A small image classifier, trained from scratch.
Model: 3.48M parameters, 48-pixel images.
Rows from block 9, named by matrix and row number. Each number is 50 + 10 x the weight over its row's rms, rounded and kept within 0 to 99. All counts start at 0. After the name is the row's rms in percent of the matrix's.
# short0: shortcut pointwise conv, stride 2 (model.blocks.9.short.0.weight, 576x384x1x1), inputs 192-383
short0.206 099:59 45 24 48 40 46 57 52 52 41 42 23 65 69 60 68 60 24 50 45 43 57 45 47 59 43 61 47 33 45 50 46 29 70 50 57 61 68 47 51 44 48 70 59 57 57 65 50 56 46 41 26 50 35 45 53 47 69 47 37 38 47 52 40 36 42 42 49 58 38 56 54 39 42 51 40 57 63 35 58 57 31 50 50 63 54 48 63 54 46 38 56 38 54 62 46 71 38 71 57 54 49 68 48 51 42 43 69 59 36 44 43 65 45 55 53 66 33 58 34 32 45 50 49 72 52 55 50 45 49 35 46 50 47 61 52 47 58 58 41 42 60 48 73 51 56 68 49 49 34 56 33 26 40 62 45 46 37 43 37 61 45 48 52 41 53 38 60 47 49 44 56 63 54 43 49 36 46 50 64 31 60 46 43 38 49 57 44 35 51 37 55
short0.207 099:49 56 44 68 29 61 40 56 43 58 52 87 66 44 52 43 54 55 54 45 54 41 62 65 45 54 49 62 61 57 43 35 63 47 59 54 55 40 57 40 45 42 55 59 53 55 57 52 41 61 46 30 34 47 45 46 54 63 45 32 45 67 46 50 58 44 56 56 59 49 49 46 39 48 54 47 60 37 51 46 53 38 27 34 45 31 59 55 45 51 58 50 80 43 47 46 42 43 61 41 38 58 62 39 43 34 36 45 46 60 44 49 52 40 57 46 52 30 48 43 58 27 42 72 55 50 55 35 50 60 56 42 69 63 37 59 53 53 53 53 66 54 41 41 54 59 41 55 56 53 42 63 38 48 47 54 44 62 55 56 34 48 42 41 64 65 58 47 52 60 60 47 64 65 52 37 60 44 57 49 39 45 57 48 54 54 58 52 48 53 43 56
short0.208 111:55 50 42 36 32 50 73 46 52 35 47 35 43 41 57 46 49 45 45 32 40 57 42 41 47 42 57 24 32 61 47 41 36 59 36 26 40 32 35 60 47 36 39 68 44 55 42 40 47 58 61 56 47 64 51 56 45 53 40 46 38 49 62 36 55 37 61 48 45 31 55 51 41 38 49 50 43 43 62 42 41 37 40 45 39 51 47 59 42 65 66 50 64 70 48 71 33 40 68 59 60 39 52 52 49 49 53 35 47 60 38 44 43 43 52 52 43 21 43 36 60 63 52 42 60 45 43 66 49 64 54 47 45 52 46 52 42 56 56 50 40 51 61 59 52 51 40 53 58 57 68 65 55 49 54 55 63 68 58 66 41 65 49 46 62 63 60 47 44 63 47 59 62 64 47 53 46 54 59 44 55 25 41 39 38 46 72 63 41 52 67 58
short0.209 115:60 61 33 47 45 55 52 27 44 39 43 53 53 67 25 62 48 38 61 52 63 55 33 46 55 55 36 47 52 53 63 55 66 40 55 50 46 51 61 62 50 64 76 48 49 55 54 47 55 58 62 50 51 58 34 40 51 54 48 44 34 53 36 47 66 43 45 49 50 55 42 48 40 52 60 53 40 45 51 55 53 43 58 29 48 54 48 54 52 52 46 48 61 41 56 50 53 44 51 81 59 35 51 61 54 40 75 58 52 42 48 35 41 48 53 48 52 47 63 61 37 42 48 56 52 60 58 52 62 54 45 54 58 54 77 54 57 54 48 63 65 58 44 68 48 52 49 58 72 57 54 36 59 53 60 48 47 50 53 41 45 75 54 54 60 49 54 44 60 63 31 32 52 56 53 64 67 47 42 59 69 43 50 37 53 66 45 62 64 44 52 50
short0.210 110:56 55 43 54 51 62 41 47 53 52 58 68 34 57 72 46 59 54 43 41 42 44 50 47 51 49 58 81 60 43 80 55 65 50 41 46 80 54 88 52 52 36 56 54 63 45 51 47 40 60 33 67 40 34 47 47 56 47 46 61 44 37 61 50 54 49 43 53 37 57 42 49 55 71 37 54 53 63 41 46 49 33 59 41 51 36 47 66 52 44 63 40 58 63 36 67 51 62 66 43 50 51 56 42 61 39 41 36 52 43 70 37 46 38 49 52 45 44 55 41 41 59 60 47 59 60 50 71 49 68 68 46 45 65 51 45 60 39 56 52 40 47 46 66 56 57 59 53 58 23 48 39 45 49 47 48 60 66 47 49 46 59 48 55 59 39 81 42 52 44 51 44 47 69 53 45 57 30 50 37 37 44 60 59 40 59 48 68 54 59 32 62
short0.211 116:50 50 56 30 38 50 38 50 68 43 52 61 48 42 42 28 35 57 48 28 53 52 29 64 52 53 32 53 43 60 57 54 37 57 72 53 40 41 40 45 64 53 46 51 54 60 38 43 44 53 54 47 54 35 37 64 51 31 59 44 49 58 52 44 53 29 49 52 53 53 45 54 47 36 53 70 53 48 42 38 62 53 61 47 44 75 74 41 41 42 31 41 54 73 51 53 45 54 49 37 56 41 43 47 54 63 56 48 43 53 49 45 37 56 46 50 45 50 52 37 50 40 57 43 51 57 63 60 34 46 45 54 52 42 35 45 56 51 52 64 68 37 47 35 36 58 73 53 36 54 71 38 37 44 37 47 42 59 43 36 45 47 51 39 33 52 58 36 50 36 55 58 34 62 44 40 63 50 56 69 52 48 45 35 30 49 63 52 63 44 48 51
short0.212 091:47 43 56 64 45 41 46 67 48 53 39 82 74 42 56 35 54 48 51 54 59 38 79 55 47 50 59 41 44 51 49 54 57 52 42 60 51 63 49 51 74 54 32 40 36 75 43 36 57 43 34 64 50 46 56 41 54 59 51 36 60 40 58 51 51 56 30 59 56 55 46 68 29 47 58 50 51 52 47 33 55 51 39 53 44 30 45 51 60 40 38 62 57 30 49 45 55 52 60 63 63 55 50 47 51 57 50 28 42 43 49 32 61 61 51 48 69 54 50 38 62 65 50 59 67 47 66 40 45 61 63 64 57 54 55 53 67 54 50 64 68 54 70 44 34 32 43 60 40 52 46 56 31 45 52 49 63 25 54 51 68 57 52 44 57 53 46 46 61 51 64 69 54 61 47 61 38 52 48 43 44 66 58 62 62 57 46 43 48 52 51 57
short0.213 082:32 26 63 50 53 36 54 44 60 75 49 29 33 35 39 45 53 48 45 49 49 43 43 40 36 70 61 53 51 35 62 63 50 52 45 49 44 53 43 41 56 42 74 44 46 61 40 43 57 43 58 51 30 61 61 45 62 21 67 53 51 40 49 58 47 53 32 51 54 57 53 50 62 47 57 52 48 77 64 58 63 75 47 52 74 55 59 46 60 48 63 47 47 55 57 66 46 48 21 64 67 57 74 57 58 67 57 55 38 52 56 52 35 47 55 67 57 62 46 51 53 48 55 79 50 41 51 66 56 49 31 52 44 51 79 51 41 65 39 50 43 39 52 56 37 33 59 51 56 61 44 56 38 56 40 42 62 59 42 50 54 48 52 62 47 35 37 40 45 53 53 53 53 44 58 59 47 55 35 63 51 77 61 46 54 53 60 57 52 59 40 49
short0.214 091:36 37 50 21 41 38 47 70 53 46 46 57 56 49 45 44 31 61 45 36 42 44 48 57 53 53 53 52 41 53 47 47 50 51 56 49 53 40 43 54 73 52 37 46 42 40 46 35 65 60 44 40 63 45 54 44 58 72 42 51 61 48 51 49 56 41 37 44 57 39 49 56 39 50 53 61 47 44 52 54 53 52 59 54 65 44 44 44 50 42 75 58 37 54 50 53 52 37 26 79 61 34 58 72 56 50 57 59 60 45 51 45 62 40 70 63 49 54 34 68 46 54 55 39 68 40 52 51 42 54 43 55 51 51 37 50 64 42 54 48 43 47 47 59 44 55 36 50 53 69 69 51 51 43 35 59 48 52 69 49 56 72 47 55 46 58 70 45 54 48 51 63 55 42 56 67 57 50 45 49 45 69 52 32 29 39 66 55 52 48 60 45
short0.215 111:24 57 56 50 27 50 48 38 73 29 45 46 50 53 49 47 74 49 57 50 55 36 33 64 56 37 47 56 44 34 46 41 45 34 47 55 54 67 36 47 60 56 36 43 55 55 33 47 42 55 40 31 65 35 48 39 42 49 42 35 38 50 39 42 44 68 43 33 42 52 52 41 29 64 51 50 47 44 64 56 57 52 38 52 45 43 51 46 52 52 35 51 40 43 65 42 47 50 37 43 46 43 44 51 48 41 52 54 43 52 63 34 41 71 57 47 55 40 39 42 50 39 58 68 56 55 26 57 44 51 57 53 63 51 41 54 60 55 43 36 54 42 39 50 37 43 49 46 49 65 36 42 59 27 62 26 60 55 58 35 45 61 51 50 44 41 51 42 44 50 53 49 41 49 53 63 42 44 41 41 45 61 55 64 46 49 49 64 46 57 54 43
short0.216 114:39 37 52 49 54 60 40 58 41 40 51 39 44 47 41 53 38 59 44 63 64 53 41 41 37 41 52 46 51 36 64 57 43 61 51 44 47 52 68 53 44 45 50 40 40 54 52 55 65 53 52 55 48 51 58 47 46 60 37 46 46 42 54 66 60 63 56 39 46 28 57 49 58 61 54 44 51 64 74 61 50 53 57 51 36 62 43 57 48 60 60 46 77 60 46 56 61 57 39 33 47 61 56 37 56 43 59 48 49 37 44 46 36 61 42 49 22 45 46 43 42 69 47 62 47 46 53 53 46 50 53 37 48 57 55 46 71 41 42 50 51 45 55 40 55 58 41 43 41 51 56 47 43 51 48 47 46 54 45 30 47 52 53 55 51 47 44 39 57 57 51 57 56 30 54 59 58 55 43 47 61 57 68 27 41 52 43 54 59 45 51 33
short0.217 061:46 54 59 68 41 58 38 63 46 56 48 61 53 44 66 56 40 32 48 56 52 51 46 43 43 50 69 56 62 44 55 44 48 51 54 56 44 57 60 46 68 54 45 64 55 32 43 50 58 53 49 58 47 65 57 42 39 44 40 52 43 65 60 55 56 68 48 49 59 48 45 47 39 54 55 43 69 51 49 52 36 66 35 50 30 46 62 59 56 33 38 48 44 36 52 52 47 51 27 54 58 55 52 50 61 53 58 62 39 47 61 46 51 47 50 58 50 69 53 51 44 63 53 38 54 51 61 55 51 68 37 63 38 60 58 48 68 49 51 67 37 66 28 48 42 72 48 56 53 54 65 53 49 64 34 58 50 68 70 54 57 46 51 55 47 64 48 53 49 46 55 38 60 36 56 60 47 54 47 59 50 61 63 73 49 51 58 39 36 57 56 39
short0.218 104:54 41 40 42 42 40 69 48 38 49 51 26 30 46 46 36 52 59 48 59 61 49 50 46 60 51 34 50 59 48 32 56 50 51 38 60 30 43 39 44 44 60 52 30 55 68 71 51 50 37 43 48 46 31 60 63 47 43 64 50 42 52 54 33 50 36 35 35 45 61 52 65 49 59 40 58 56 58 49 43 49 28 50 40 48 38 42 44 42 46 52 67 46 57 57 60 42 41 70 75 53 47 56 52 47 54 40 23 54 52 60 46 50 53 61 58 62 53 47 39 86 67 59 48 37 52 34 46 64 52 34 57 54 59 47 60 55 49 51 46 62 38 59 70 48 56 42 44 53 37 70 35 37 38 61 51 71 61 52 33 43 53 59 47 49 35 38 68 61 48 62 56 43 57 55 41 51 59 41 41 57 40 63 56 39 55 51 59 45 34 34 52
short0.219 146:46 40 58 71 52 55 35 68 74 47 55 48 39 46 70 67 48 43 55 83 61 53 42 30 45 52 43 44 71 54 61 52 48 41 46 46 43 52 48 39 73 23 43 60 36 49 56 66 51 56 38 59 49 54 40 40 61 50 49 28 39 46 45 35 55 38 57 44 54 51 61 57 52 43 35 46 56 64 47 43 56 54 45 70 44 39 39 48 37 55 49 60 37 48 52 55 43 34 70 45 69 85 49 55 37 42 50 42 55 51 52 54 46 54 31 40 48 53 47 40 54 56 45 50 44 53 49 47 58 18 51 39 54 36 53 48 41 65 51 41 54 39 36 51 46 54 42 49 48 45 52 45 49 45 46 52 37 48 43 46 49 61 53 54 69 47 52 51 50 51 38 38 75 37 31 48 41 60 55 51 17 42 38 50 45 52 49 79 36 58 58 45
short0.220 071:48 53 43 40 52 33 50 31 32 43 51 40 52 44 47 37 39 42 39 51 60 48 45 55 33 67 32 41 59 47 78 52 47 55 44 57 25 70 61 43 59 52 48 43 49 47 80 65 77 65 48 58 40 30 48 53 53 35 61 46 45 47 61 47 50 48 49 55 27 42 44 53 51 50 31 36 62 50 53 39 40 51 61 36 38 38 53 68 62 52 37 53 40 60 30 45 42 45 43 49 57 60 61 72 63 53 40 53 50 46 45 81 66 42 47 56 59 51 46 33 64 43 60 38 45 50 54 53 60 46 59 55 40 50 31 58 33 43 51 56 65 62 36 54 49 31 48 61 66 38 44 40 50 48 49 64 46 41 60 41 55 43 51 42 36 37 57 39 36 47 64 47 46 71 53 43 64 55 25 50 47 53 59 63 56 53 34 36 51 56 53 30
short0.221 048:50 46 49 61 57 39 27 59 46 53 56 63 37 43 42 49 34 38 45 56 45 47 40 50 30 56 46 48 57 56 45 57 37 38 31 31 24 52 52 50 60 49 41 33 52 56 46 55 38 44 50 47 39 47 59 31 50 53 60 57 58 30 42 56 40 44 38 45 37 36 38 56 49 41 55 36 52 41 41 54 39 52 45 47 31 45 61 30 49 53 48 42 45 52 38 60 49 49 50 57 43 47 63 41 57 31 49 65 43 48 41 45 71 64 55 52 58 57 61 50 59 46 63 57 46 65 51 43 57 59 50 58 57 47 44 47 58 38 42 50 56 69 29 49 43 67 65 47 65 33 45 30 55 47 61 47 69 37 67 41 53 53 38 48 67 58 55 42 46 40 56 56 57 58 54 56 53 53 48 45 52 57 58 69 42 40 51 54 45 48 52 58
short0.222 076:64 55 36 58 57 57 44 43 51 35 49 46 55 37 46 50 56 27 54 44 38 46 49 42 33 50 64 45 46 47 54 64 39 37 37 55 48 43 34 56 54 65 35 57 38 62 55 49 40 62 46 39 48 44 62 41 52 36 39 56 50 32 41 57 58 46 58 59 40 45 50 42 41 55 37 48 57 40 56 48 47 32 45 48 48 31 53 39 46 37 43 64 53 36 62 47 62 53 56 59 42 36 46 39 35 54 55 45 53 59 53 45 45 47 63 55 38 56 63 59 40 48 33 46 59 39 44 49 42 49 46 40 50 62 57 45 46 56 49 54 62 41 35 54 53 49 39 29 62 49 44 61 43 47 42 54 61 26 35 39 77 54 47 51 53 45 45 46 42 38 64 55 51 61 60 49 46 49 45 56 45 36 34 48 38 42 50 56 58 52 42 29
short0.223 092:49 45 50 69 43 45 52 53 48 36 44 46 23 26 45 36 57 39 40 46 48 46 31 50 49 48 57 56 30 39 39 37 55 39 36 51 56 51 37 64 49 55 40 52 49 59 45 51 31 48 51 53 42 37 51 51 49 35 42 42 43 45 44 47 58 69 36 68 49 64 60 59 45 53 30 57 49 57 38 44 36 55 57 51 56 33 51 29 51 52 45 44 52 64 51 62 43 38 42 46 62 54 59 64 34 65 48 36 40 52 59 26 74 48 52 34 55 58 36 51 60 48 73 34 57 33 52 57 64 57 30 73 50 62 46 60 55 67 53 55 46 51 66 59 34 46 68 54 38 45 58 44 38 44 54 55 52 31 47 64 49 55 53 52 41 34 44 57 63 40 38 27 47 43 45 57 58 63 54 40 55 56 52 58 42 55 49 62 57 39 48 51
short0.224 060:32 63 62 42 47 39 34 56 43 45 60 38 46 67 47 41 37 50 51 62 54 57 41 16 38 50 47 46 68 61 64 52 69 40 47 44 63 38 47 53 64 55 27 61 38 78 54 48 50 35 47 62 39 65 57 57 58 52 69 55 52 59 46 56 57 65 39 50 47 47 44 67 37 54 36 41 35 46 48 49 47 42 48 56 43 58 66 50 61 37 27 44 50 40 46 46 33 64 49 57 49 58 46 37 32 85 71 59 50 54 62 60 36 57 58 38 51 57 49 67 40 55 64 51 54 67 67 54 46 56 55 55 45 49 59 42 67 41 58 51 55 52 48 68 43 52 47 47 45 50 47 53 56 60 43 61 41 56 77 42 78 39 51 62 62 69 50 48 44 49 47 62 45 71 36 61 55 68 50 53 56 42 58 49 54 65 49 57 52 43 44 54
short0.225 091:51 38 49 64 42 56 58 38 48 54 64 43 38 46 50 66 55 37 55 49 28 63 45 47 61 44 41 37 47 51 52 47 40 51 71 56 38 42 34 43 52 44 57 55 47 58 55 45 47 55 38 55 46 46 52 53 31 60 48 42 54 34 47 63 44 34 47 40 64 34 49 38 55 43 68 50 33 57 60 43 48 36 63 73 33 54 51 55 46 50 49 39 45 60 34 52 50 66 39 48 45 46 60 26 41 65 56 41 40 57 45 30 32 61 52 58 58 51 47 52 54 44 57 66 49 39 51 55 62 36 50 59 67 59 51 64 50 67 56 63 70 34 49 30 40 38 41 58 51 56 38 27 55 43 58 55 37 41 46 48 55 49 45 51 28 43 55 44 58 44 46 51 56 45 56 41 56 64 48 47 46 42 50 63 43 53 58 66 48 63 40 30
short0.226 072:62 40 51 64 45 55 36 54 41 39 36 40 45 41 45 55 53 53 63 43 39 38 44 47 63 53 49 51 27 54 48 60 45 47 46 51 45 55 41 49 48 42 52 58 52 73 57 57 47 47 58 56 43 38 63 60 43 41 52 47 62 50 47 46 55 37 73 66 44 64 46 28 49 34 51 52 55 39 50 35 54 29 52 59 51 30 54 35 34 59 45 45 29 53 39 39 53 39 64 59 52 52 49 56 54 58 43 49 48 53 48 54 58 59 55 57 58 42 48 63 52 53 43 34 49 68 46 55 59 54 48 33 48 52 35 58 27 48 57 52 55 21 47 52 48 56 57 38 42 56 55 34 52 62 48 55 44 53 47 33 55 64 53 65 28 37 57 45 62 51 58 51 52 36 53 45 54 56 50 44 64 47 47 38 37 55 70 49 34 51 47 52
short0.227 121:47 43 52 57 36 45 56 47 34 38 48 47 52 34 43 40 65 52 50 72 68 53 47 30 46 54 60 53 48 25 42 62 34 49 42 32 48 56 43 59 55 47 32 39 53 44 48 67 53 53 49 27 40 44 43 50 48 45 72 52 51 57 60 49 56 58 54 54 39 49 37 48 54 45 54 69 64 55 56 68 43 71 76 48 38 78 50 58 40 52 53 55 41 58 69 61 50 63 42 47 48 36 59 58 53 71 57 48 38 53 44 51 67 61 53 56 59 36 41 34 52 46 37 58 47 50 33 51 61 61 41 52 55 56 39 49 57 52 47 48 45 41 59 59 41 48 55 47 59 55 52 59 38 40 46 31 46 55 56 62 54 40 48 52 46 54 51 47 70 49 34 30 59 40 68 36 51 36 56 71 43 63 44 63 57 58 52 37 40 29 55 45
short0.228 056:56 53 45 45 34 39 45 43 49 40 60 54 63 67 50 51 61 44 49 51 61 56 31 40 51 58 28 41 66 55 57 41 40 43 38 36 55 64 41 51 68 51 45 53 40 53 34 47 52 56 42 45 40 44 52 34 45 48 49 58 49 49 56 52 44 50 61 57 39 48 37 50 42 63 61 41 31 49 43 48 25 41 53 46 45 53 67 42 40 28 44 51 59 33 62 40 40 56 47 67 48 56 47 43 45 41 44 51 52 63 59 60 49 65 77 47 58 46 57 50 62 40 43 66 66 57 63 54 52 50 49 44 47 42 36 56 53 58 64 63 42 43 35 50 63 49 35 57 73 47 61 40 45 53 41 38 36 39 45 37 43 64 47 41 45 75 51 59 56 60 60 48 52 69 45 51 65 64 48 25 45 43 60 54 44 69 53 45 40 56 39 77
short0.229 119:67 45 50 55 47 56 35 73 56 71 44 60 68 41 73 64 57 53 52 51 45 38 30 70 37 30 42 61 27 70 40 55 50 46 53 48 38 47 72 47 52 25 44 65 52 50 42 64 50 40 46 50 80 45 47 54 28 44 47 59 56 61 49 58 45 50 49 36 38 59 56 50 60 48 61 53 36 65 52 56 53 44 60 33 58 44 37 47 62 50 41 36 57 50 50 59 42 67 44 33 52 40 64 40 43 49 49 45 47 30 56 53 39 60 35 40 42 58 41 47 57 41 50 55 56 48 23 48 42 50 60 53 59 46 32 52 45 60 43 29 47 57 42 55 57 62 44 43 57 50 44 53 54 47 44 42 41 70 59 69 47 56 55 53 61 58 39 41 41 54 47 38 51 35 62 44 41 40 50 29 58 49 49 34 51 50 45 46 53 52 38 54
short0.230 120:51 50 40 41 32 57 48 40 41 46 51 40 51 46 49 54 47 40 50 38 46 35 58 59 66 55 46 45 44 55 58 62 55 59 46 60 52 57 45 61 63 54 37 60 61 39 53 47 47 47 54 59 35 35 44 61 48 59 43 40 60 59 51 59 53 35 56 62 50 61 52 48 40 52 43 72 60 49 61 53 54 50 54 70 52 39 73 57 49 46 42 56 29 63 46 38 46 38 53 58 35 65 37 62 47 35 63 66 48 52 49 32 41 36 56 50 58 54 46 48 47 34 51 42 59 41 44 47 48 55 42 38 48 56 40 63 36 60 60 63 47 59 47 31 48 44 59 40 56 43 44 50 60 60 37 60 55 42 49 57 44 70 47 59 41 61 47 37 52 41 51 49 44 47 31 43 32 42 45 42 55 60 55 36 47 49 59 59 54 39 56 44
short0.231 078:52 47 43 64 49 39 35 53 66 68 54 72 39 48 60 53 34 53 58 47 53 37 54 42 44 62 53 60 48 29 62 46 39 65 37 51 58 53 56 69 49 46 30 46 68 45 38 55 42 35 38 57 69 54 57 55 40 41 47 51 59 35 55 46 49 23 67 52 46 52 46 57 22 42 79 58 48 44 48 38 37 54 44 55 57 34 42 48 49 45 32 51 49 50 48 47 53 50 46 55 69 43 49 56 51 51 52 69 44 43 51 43 32 41 49 55 68 52 38 75 56 54 49 57 64 49 45 43 56 65 57 45 46 70 37 51 64 34 42 45 52 45 50 62 41 49 64 54 58 57 18 50 57 35 42 43 47 50 62 49 49 60 49 53 63 53 31 35 61 48 59 49 33 45 58 58 38 62 37 41 36 39 51 42 30 42 51 51 52 52 50 44
short0.232 037:44 66 67 67 44 39 44 55 56 65 52 49 42 62 44 63 50 45 41 61 42 55 41 48 45 50 37 42 62 52 35 30 51 54 50 34 33 57 43 56 59 53 51 42 56 58 47 62 60 69 65 54 61 45 64 47 53 45 67 44 43 52 41 54 51 45 29 61 73 43 61 44 44 54 44 53 48 56 39 40 42 42 47 43 42 43 49 39 54 48 40 49 52 49 57 45 54 56 39 71 47 67 51 49 44 58 57 57 62 41 51 38 64 66 64 49 40 68 51 58 45 60 42 58 60 52 71 59 60 62 41 60 62 44 64 46 57 44 56 66 46 65 68 62 60 39 46 52 39 63 38 63 46 41 67 58 37 56 74 40 52 65 50 48 49 47 38 58 67 47 73 54 46 68 69 56 54 65 59 53 62 64 48 54 49 50 40 46 61 57 42 64
short0.233 039:66 43 51 55 51 45 32 64 54 45 48 48 28 55 45 60 44 52 46 54 42 62 42 41 46 45 31 41 49 53 56 40 24 41 47 39 53 47 31 39 67 49 33 37 54 55 31 44 59 37 52 48 48 62 59 31 43 46 30 53 53 60 48 51 49 55 32 54 56 43 51 59 42 36 46 59 39 49 42 55 26 34 29 41 65 44 53 37 48 45 28 66 56 40 56 36 50 66 39 69 57 68 60 54 54 49 40 57 58 71 57 56 66 39 50 50 42 61 45 45 30 75 75 52 72 50 77 52 45 74 50 45 52 52 51 40 39 58 53 37 56 46 46 41 45 50 52 45 56 55 49 63 41 36 54 42 59 44 42 53 56 53 49 38 49 54 37 40 53 54 60 62 41 58 57 56 58 56 47 51 64 57 64 56 40 42 53 43 59 64 43 47
short0.234 112:52 58 30 55 55 42 49 68 37 67 51 47 65 52 42 57 45 67 64 47 37 55 33 56 55 50 39 70 42 69 65 54 60 68 63 45 40 53 45 64 32 34 61 51 42 44 36 50 50 59 41 53 45 57 47 60 46 49 46 40 58 40 57 46 51 60 37 54 59 54 38 59 50 50 62 54 40 51 53 49 51 51 39 48 57 63 51 56 59 59 37 28 66 59 54 69 46 51 39 62 32 21 51 34 53 48 41 62 37 51 51 51 51 57 57 41 39 59 68 51 45 58 61 52 67 53 50 60 34 55 44 49 56 37 61 49 62 55 49 51 41 45 39 41 46 44 66 34 44 36 42 55 47 45 38 55 40 47 33 74 57 41 46 52 38 30 41 57 38 36 43 53 51 44 54 54 54 41 46 50 54 43 65 49 43 67 49 65 40 42 47 54
short0.235 071:44 41 60 38 50 43 61 64 41 60 47 56 65 51 42 50 40 52 51 62 52 50 56 52 49 60 47 38 27 40 44 51 55 59 44 44 51 75 55 61 57 47 37 53 49 54 45 51 42 60 45 19 46 44 62 61 35 65 47 49 64 51 51 60 41 49 34 48 61 55 52 54 38 33 55 40 69 46 56 52 49 48 45 42 62 31 52 53 51 48 55 35 43 51 42 68 56 38 49 63 48 46 53 54 46 49 54 68 54 68 51 78 43 37 55 37 52 43 43 41 54 61 54 55 83 63 54 48 66 60 55 83 50 59 54 53 39 43 47 58 26 73 49 44 51 45 56 48 44 56 55 62 38 41 47 52 64 41 56 38 37 46 49 51 49 47 51 36 57 56 48 49 71 39 48 64 62 49 44 59 50 52 49 60 55 59 64 58 52 55 45 58
short0.236 107:52 53 51 54 65 52 37 50 64 41 50 27 52 42 64 51 48 41 59 37 51 55 31 62 59 43 39 57 29 44 32 36 34 33 23 49 42 45 58 70 49 41 33 33 53 58 51 54 52 55 57 49 56 70 57 53 37 64 53 43 60 32 42 42 52 53 36 72 59 43 43 52 52 56 42 54 64 75 43 43 56 52 37 32 53 39 52 51 61 38 63 41 33 50 49 50 53 58 64 57 39 54 45 66 47 29 47 52 69 43 62 13 49 45 52 48 60 38 54 37 61 33 44 71 52 59 66 70 64 50 51 47 46 52 45 45 50 47 54 59 56 54 24 45 46 38 39 50 50 43 65 29 53 43 38 42 59 54 36 36 66 54 51 52 34 45 55 37 79 51 39 39 49 47 36 35 47 40 46 58 43 42 34 44 50 43 53 52 56 45 49 40
short0.237 094:43 48 57 53 38 54 57 43 49 55 52 34 47 24 57 53 50 37 47 37 47 42 38 39 49 47 64 49 53 46 66 54 60 46 45 46 47 41 53 46 55 44 32 36 49 54 53 51 61 28 39 43 44 47 49 44 31 40 61 63 38 59 44 44 30 41 50 36 49 46 51 46 61 39 44 47 44 49 35 47 46 40 86 64 49 32 30 46 45 39 49 65 43 55 40 69 28 61 61 54 56 55 59 20 50 62 62 43 38 66 30 54 49 39 56 50 40 52 81 55 51 45 48 56 58 45 38 48 46 43 57 44 43 72 58 44 49 60 56 55 49 49 50 48 45 66 48 54 59 39 61 49 39 56 41 49 47 59 58 45 49 54 36 51 38 44 48 53 47 62 65 56 49 55 27 55 56 57 60 50 66 52 75 35 26 57 41 46 61 53 49 50
short0.238 093:42 59 49 39 59 35 59 64 51 47 52 44 62 50 53 60 42 48 48 62 51 42 50 58 44 50 26 36 54 63 65 52 62 55 45 56 62 51 43 42 50 71 51 41 49 75 44 49 46 50 59 61 41 57 67 45 45 43 39 42 52 48 64 72 49 52 54 42 35 49 41 46 44 34 51 74 41 35 49 52 45 36 68 54 50 51 51 45 57 44 43 46 46 43 43 39 47 49 57 64 67 53 43 53 45 40 55 45 52 40 46 40 35 57 60 55 45 51 46 39 36 55 40 44 48 49 41 55 63 47 46 56 42 65 38 44 64 32 36 39 43 58 43 47 42 34 23 54 45 40 43 60 57 61 51 55 51 64 60 59 40 46 45 44 41 68 62 45 47 46 47 54 62 35 50 25 66 67 47 57 55 60 49 57 46 62 55 43 44 55 45 41
short0.239 126:31 34 58 52 69 49 49 52 42 57 42 46 61 52 39 55 34 28 51 57 57 54 60 41 44 39 51 37 55 58 40 45 45 65 51 59 54 54 53 64 60 42 31 43 41 47 52 39 42 58 50 22 71 67 44 53 49 55 72 59 61 51 48 62 48 61 50 49 52 55 50 41 49 57 37 43 49 47 47 43 58 50 45 43 54 34 65 40 49 57 49 40 36 36 41 58 43 58 66 48 40 43 46 39 43 55 69 55 54 60 46 43 67 43 47 59 47 54 37 40 56 54 50 36 75 53 55 37 53 66 58 50 48 54 43 63 51 47 49 47 40 57 58 66 45 14 57 43 38 54 30 30 56 44 44 53 51 45 38 65 49 42 53 49 57 43 49 46 47 39 36 50 42 28 51 54 56 61 41 62 48 49 54 47 53 47 37 33 42 55 53 54
short0.240 060:52 64 58 50 46 45 51 43 51 53 43 43 33 55 61 33 45 67 47 34 56 62 26 49 48 70 50 27 55 46 52 54 62 51 34 52 32 49 73 61 54 43 39 64 57 46 29 66 44 35 44 57 33 75 60 52 50 45 43 60 50 45 41 53 63 48 44 55 66 58 53 47 55 63 42 39 58 35 45 46 52 57 68 47 47 41 58 52 49 33 52 46 42 52 44 71 54 52 36 60 47 43 46 51 42 48 75 49 36 54 59 52 61 44 48 55 41 60 62 67 39 71 57 61 62 45 73 49 77 55 51 42 43 68 43 46 47 60 50 64 67 51 48 54 47 32 47 46 54 61 46 57 41 49 49 47 64 49 51 47 61 37 59 60 71 57 51 52 48 55 59 55 39 43 55 62 51 52 40 56 54 34 54 49 40 32 54 58 60 48 55 60
short0.241 057:51 80 56 58 48 45 44 58 43 57 57 50 54 47 48 62 47 49 52 41 58 59 49 48 36 64 45 37 44 58 51 51 62 45 40 45 63 54 44 55 55 42 63 67 59 57 51 58 39 45 40 47 54 47 63 46 44 55 44 51 43 31 51 51 51 67 59 47 57 31 38 38 41 49 69 57 20 41 52 41 36 37 55 63 46 57 24 48 35 57 37 40 50 35 49 53 47 49 52 61 46 52 59 48 38 34 57 55 46 59 44 57 58 51 64 54 53 60 57 43 58 48 52 50 40 43 62 53 44 68 61 49 53 57 59 58 46 47 50 60 62 43 59 60 67 38 51 33 50 44 60 63 35 54 65 62 46 55 57 32 48 59 58 43 47 58 40 55 43 47 52 41 39 66 63 62 44 55 60 59 52 66 55 75 66 52 54 57 45 52 52 43
short0.242 120:58 58 34 61 40 45 53 30 58 50 50 29 63 52 51 59 48 47 53 45 69 50 51 63 50 52 28 68 57 41 46 44 52 38 52 47 31 49 40 37 51 45 47 40 43 40 48 34 55 60 64 52 28 52 40 49 56 64 58 49 58 57 54 47 46 49 45 46 57 38 49 40 45 64 44 57 49 50 69 47 45 62 52 42 55 83 57 34 49 43 47 45 47 67 50 57 37 57 64 37 29 36 58 49 34 50 35 40 43 57 27 70 61 60 46 52 57 44 46 55 58 71 64 58 49 40 49 44 63 63 51 52 59 69 62 71 50 76 48 46 48 70 44 63 57 31 50 66 47 42 63 52 43 63 33 57 49 47 50 44 60 50 47 49 49 58 43 51 50 45 55 49 41 60 48 55 41 72 70 41 49 48 56 40 51 60 43 42 57 40 33 57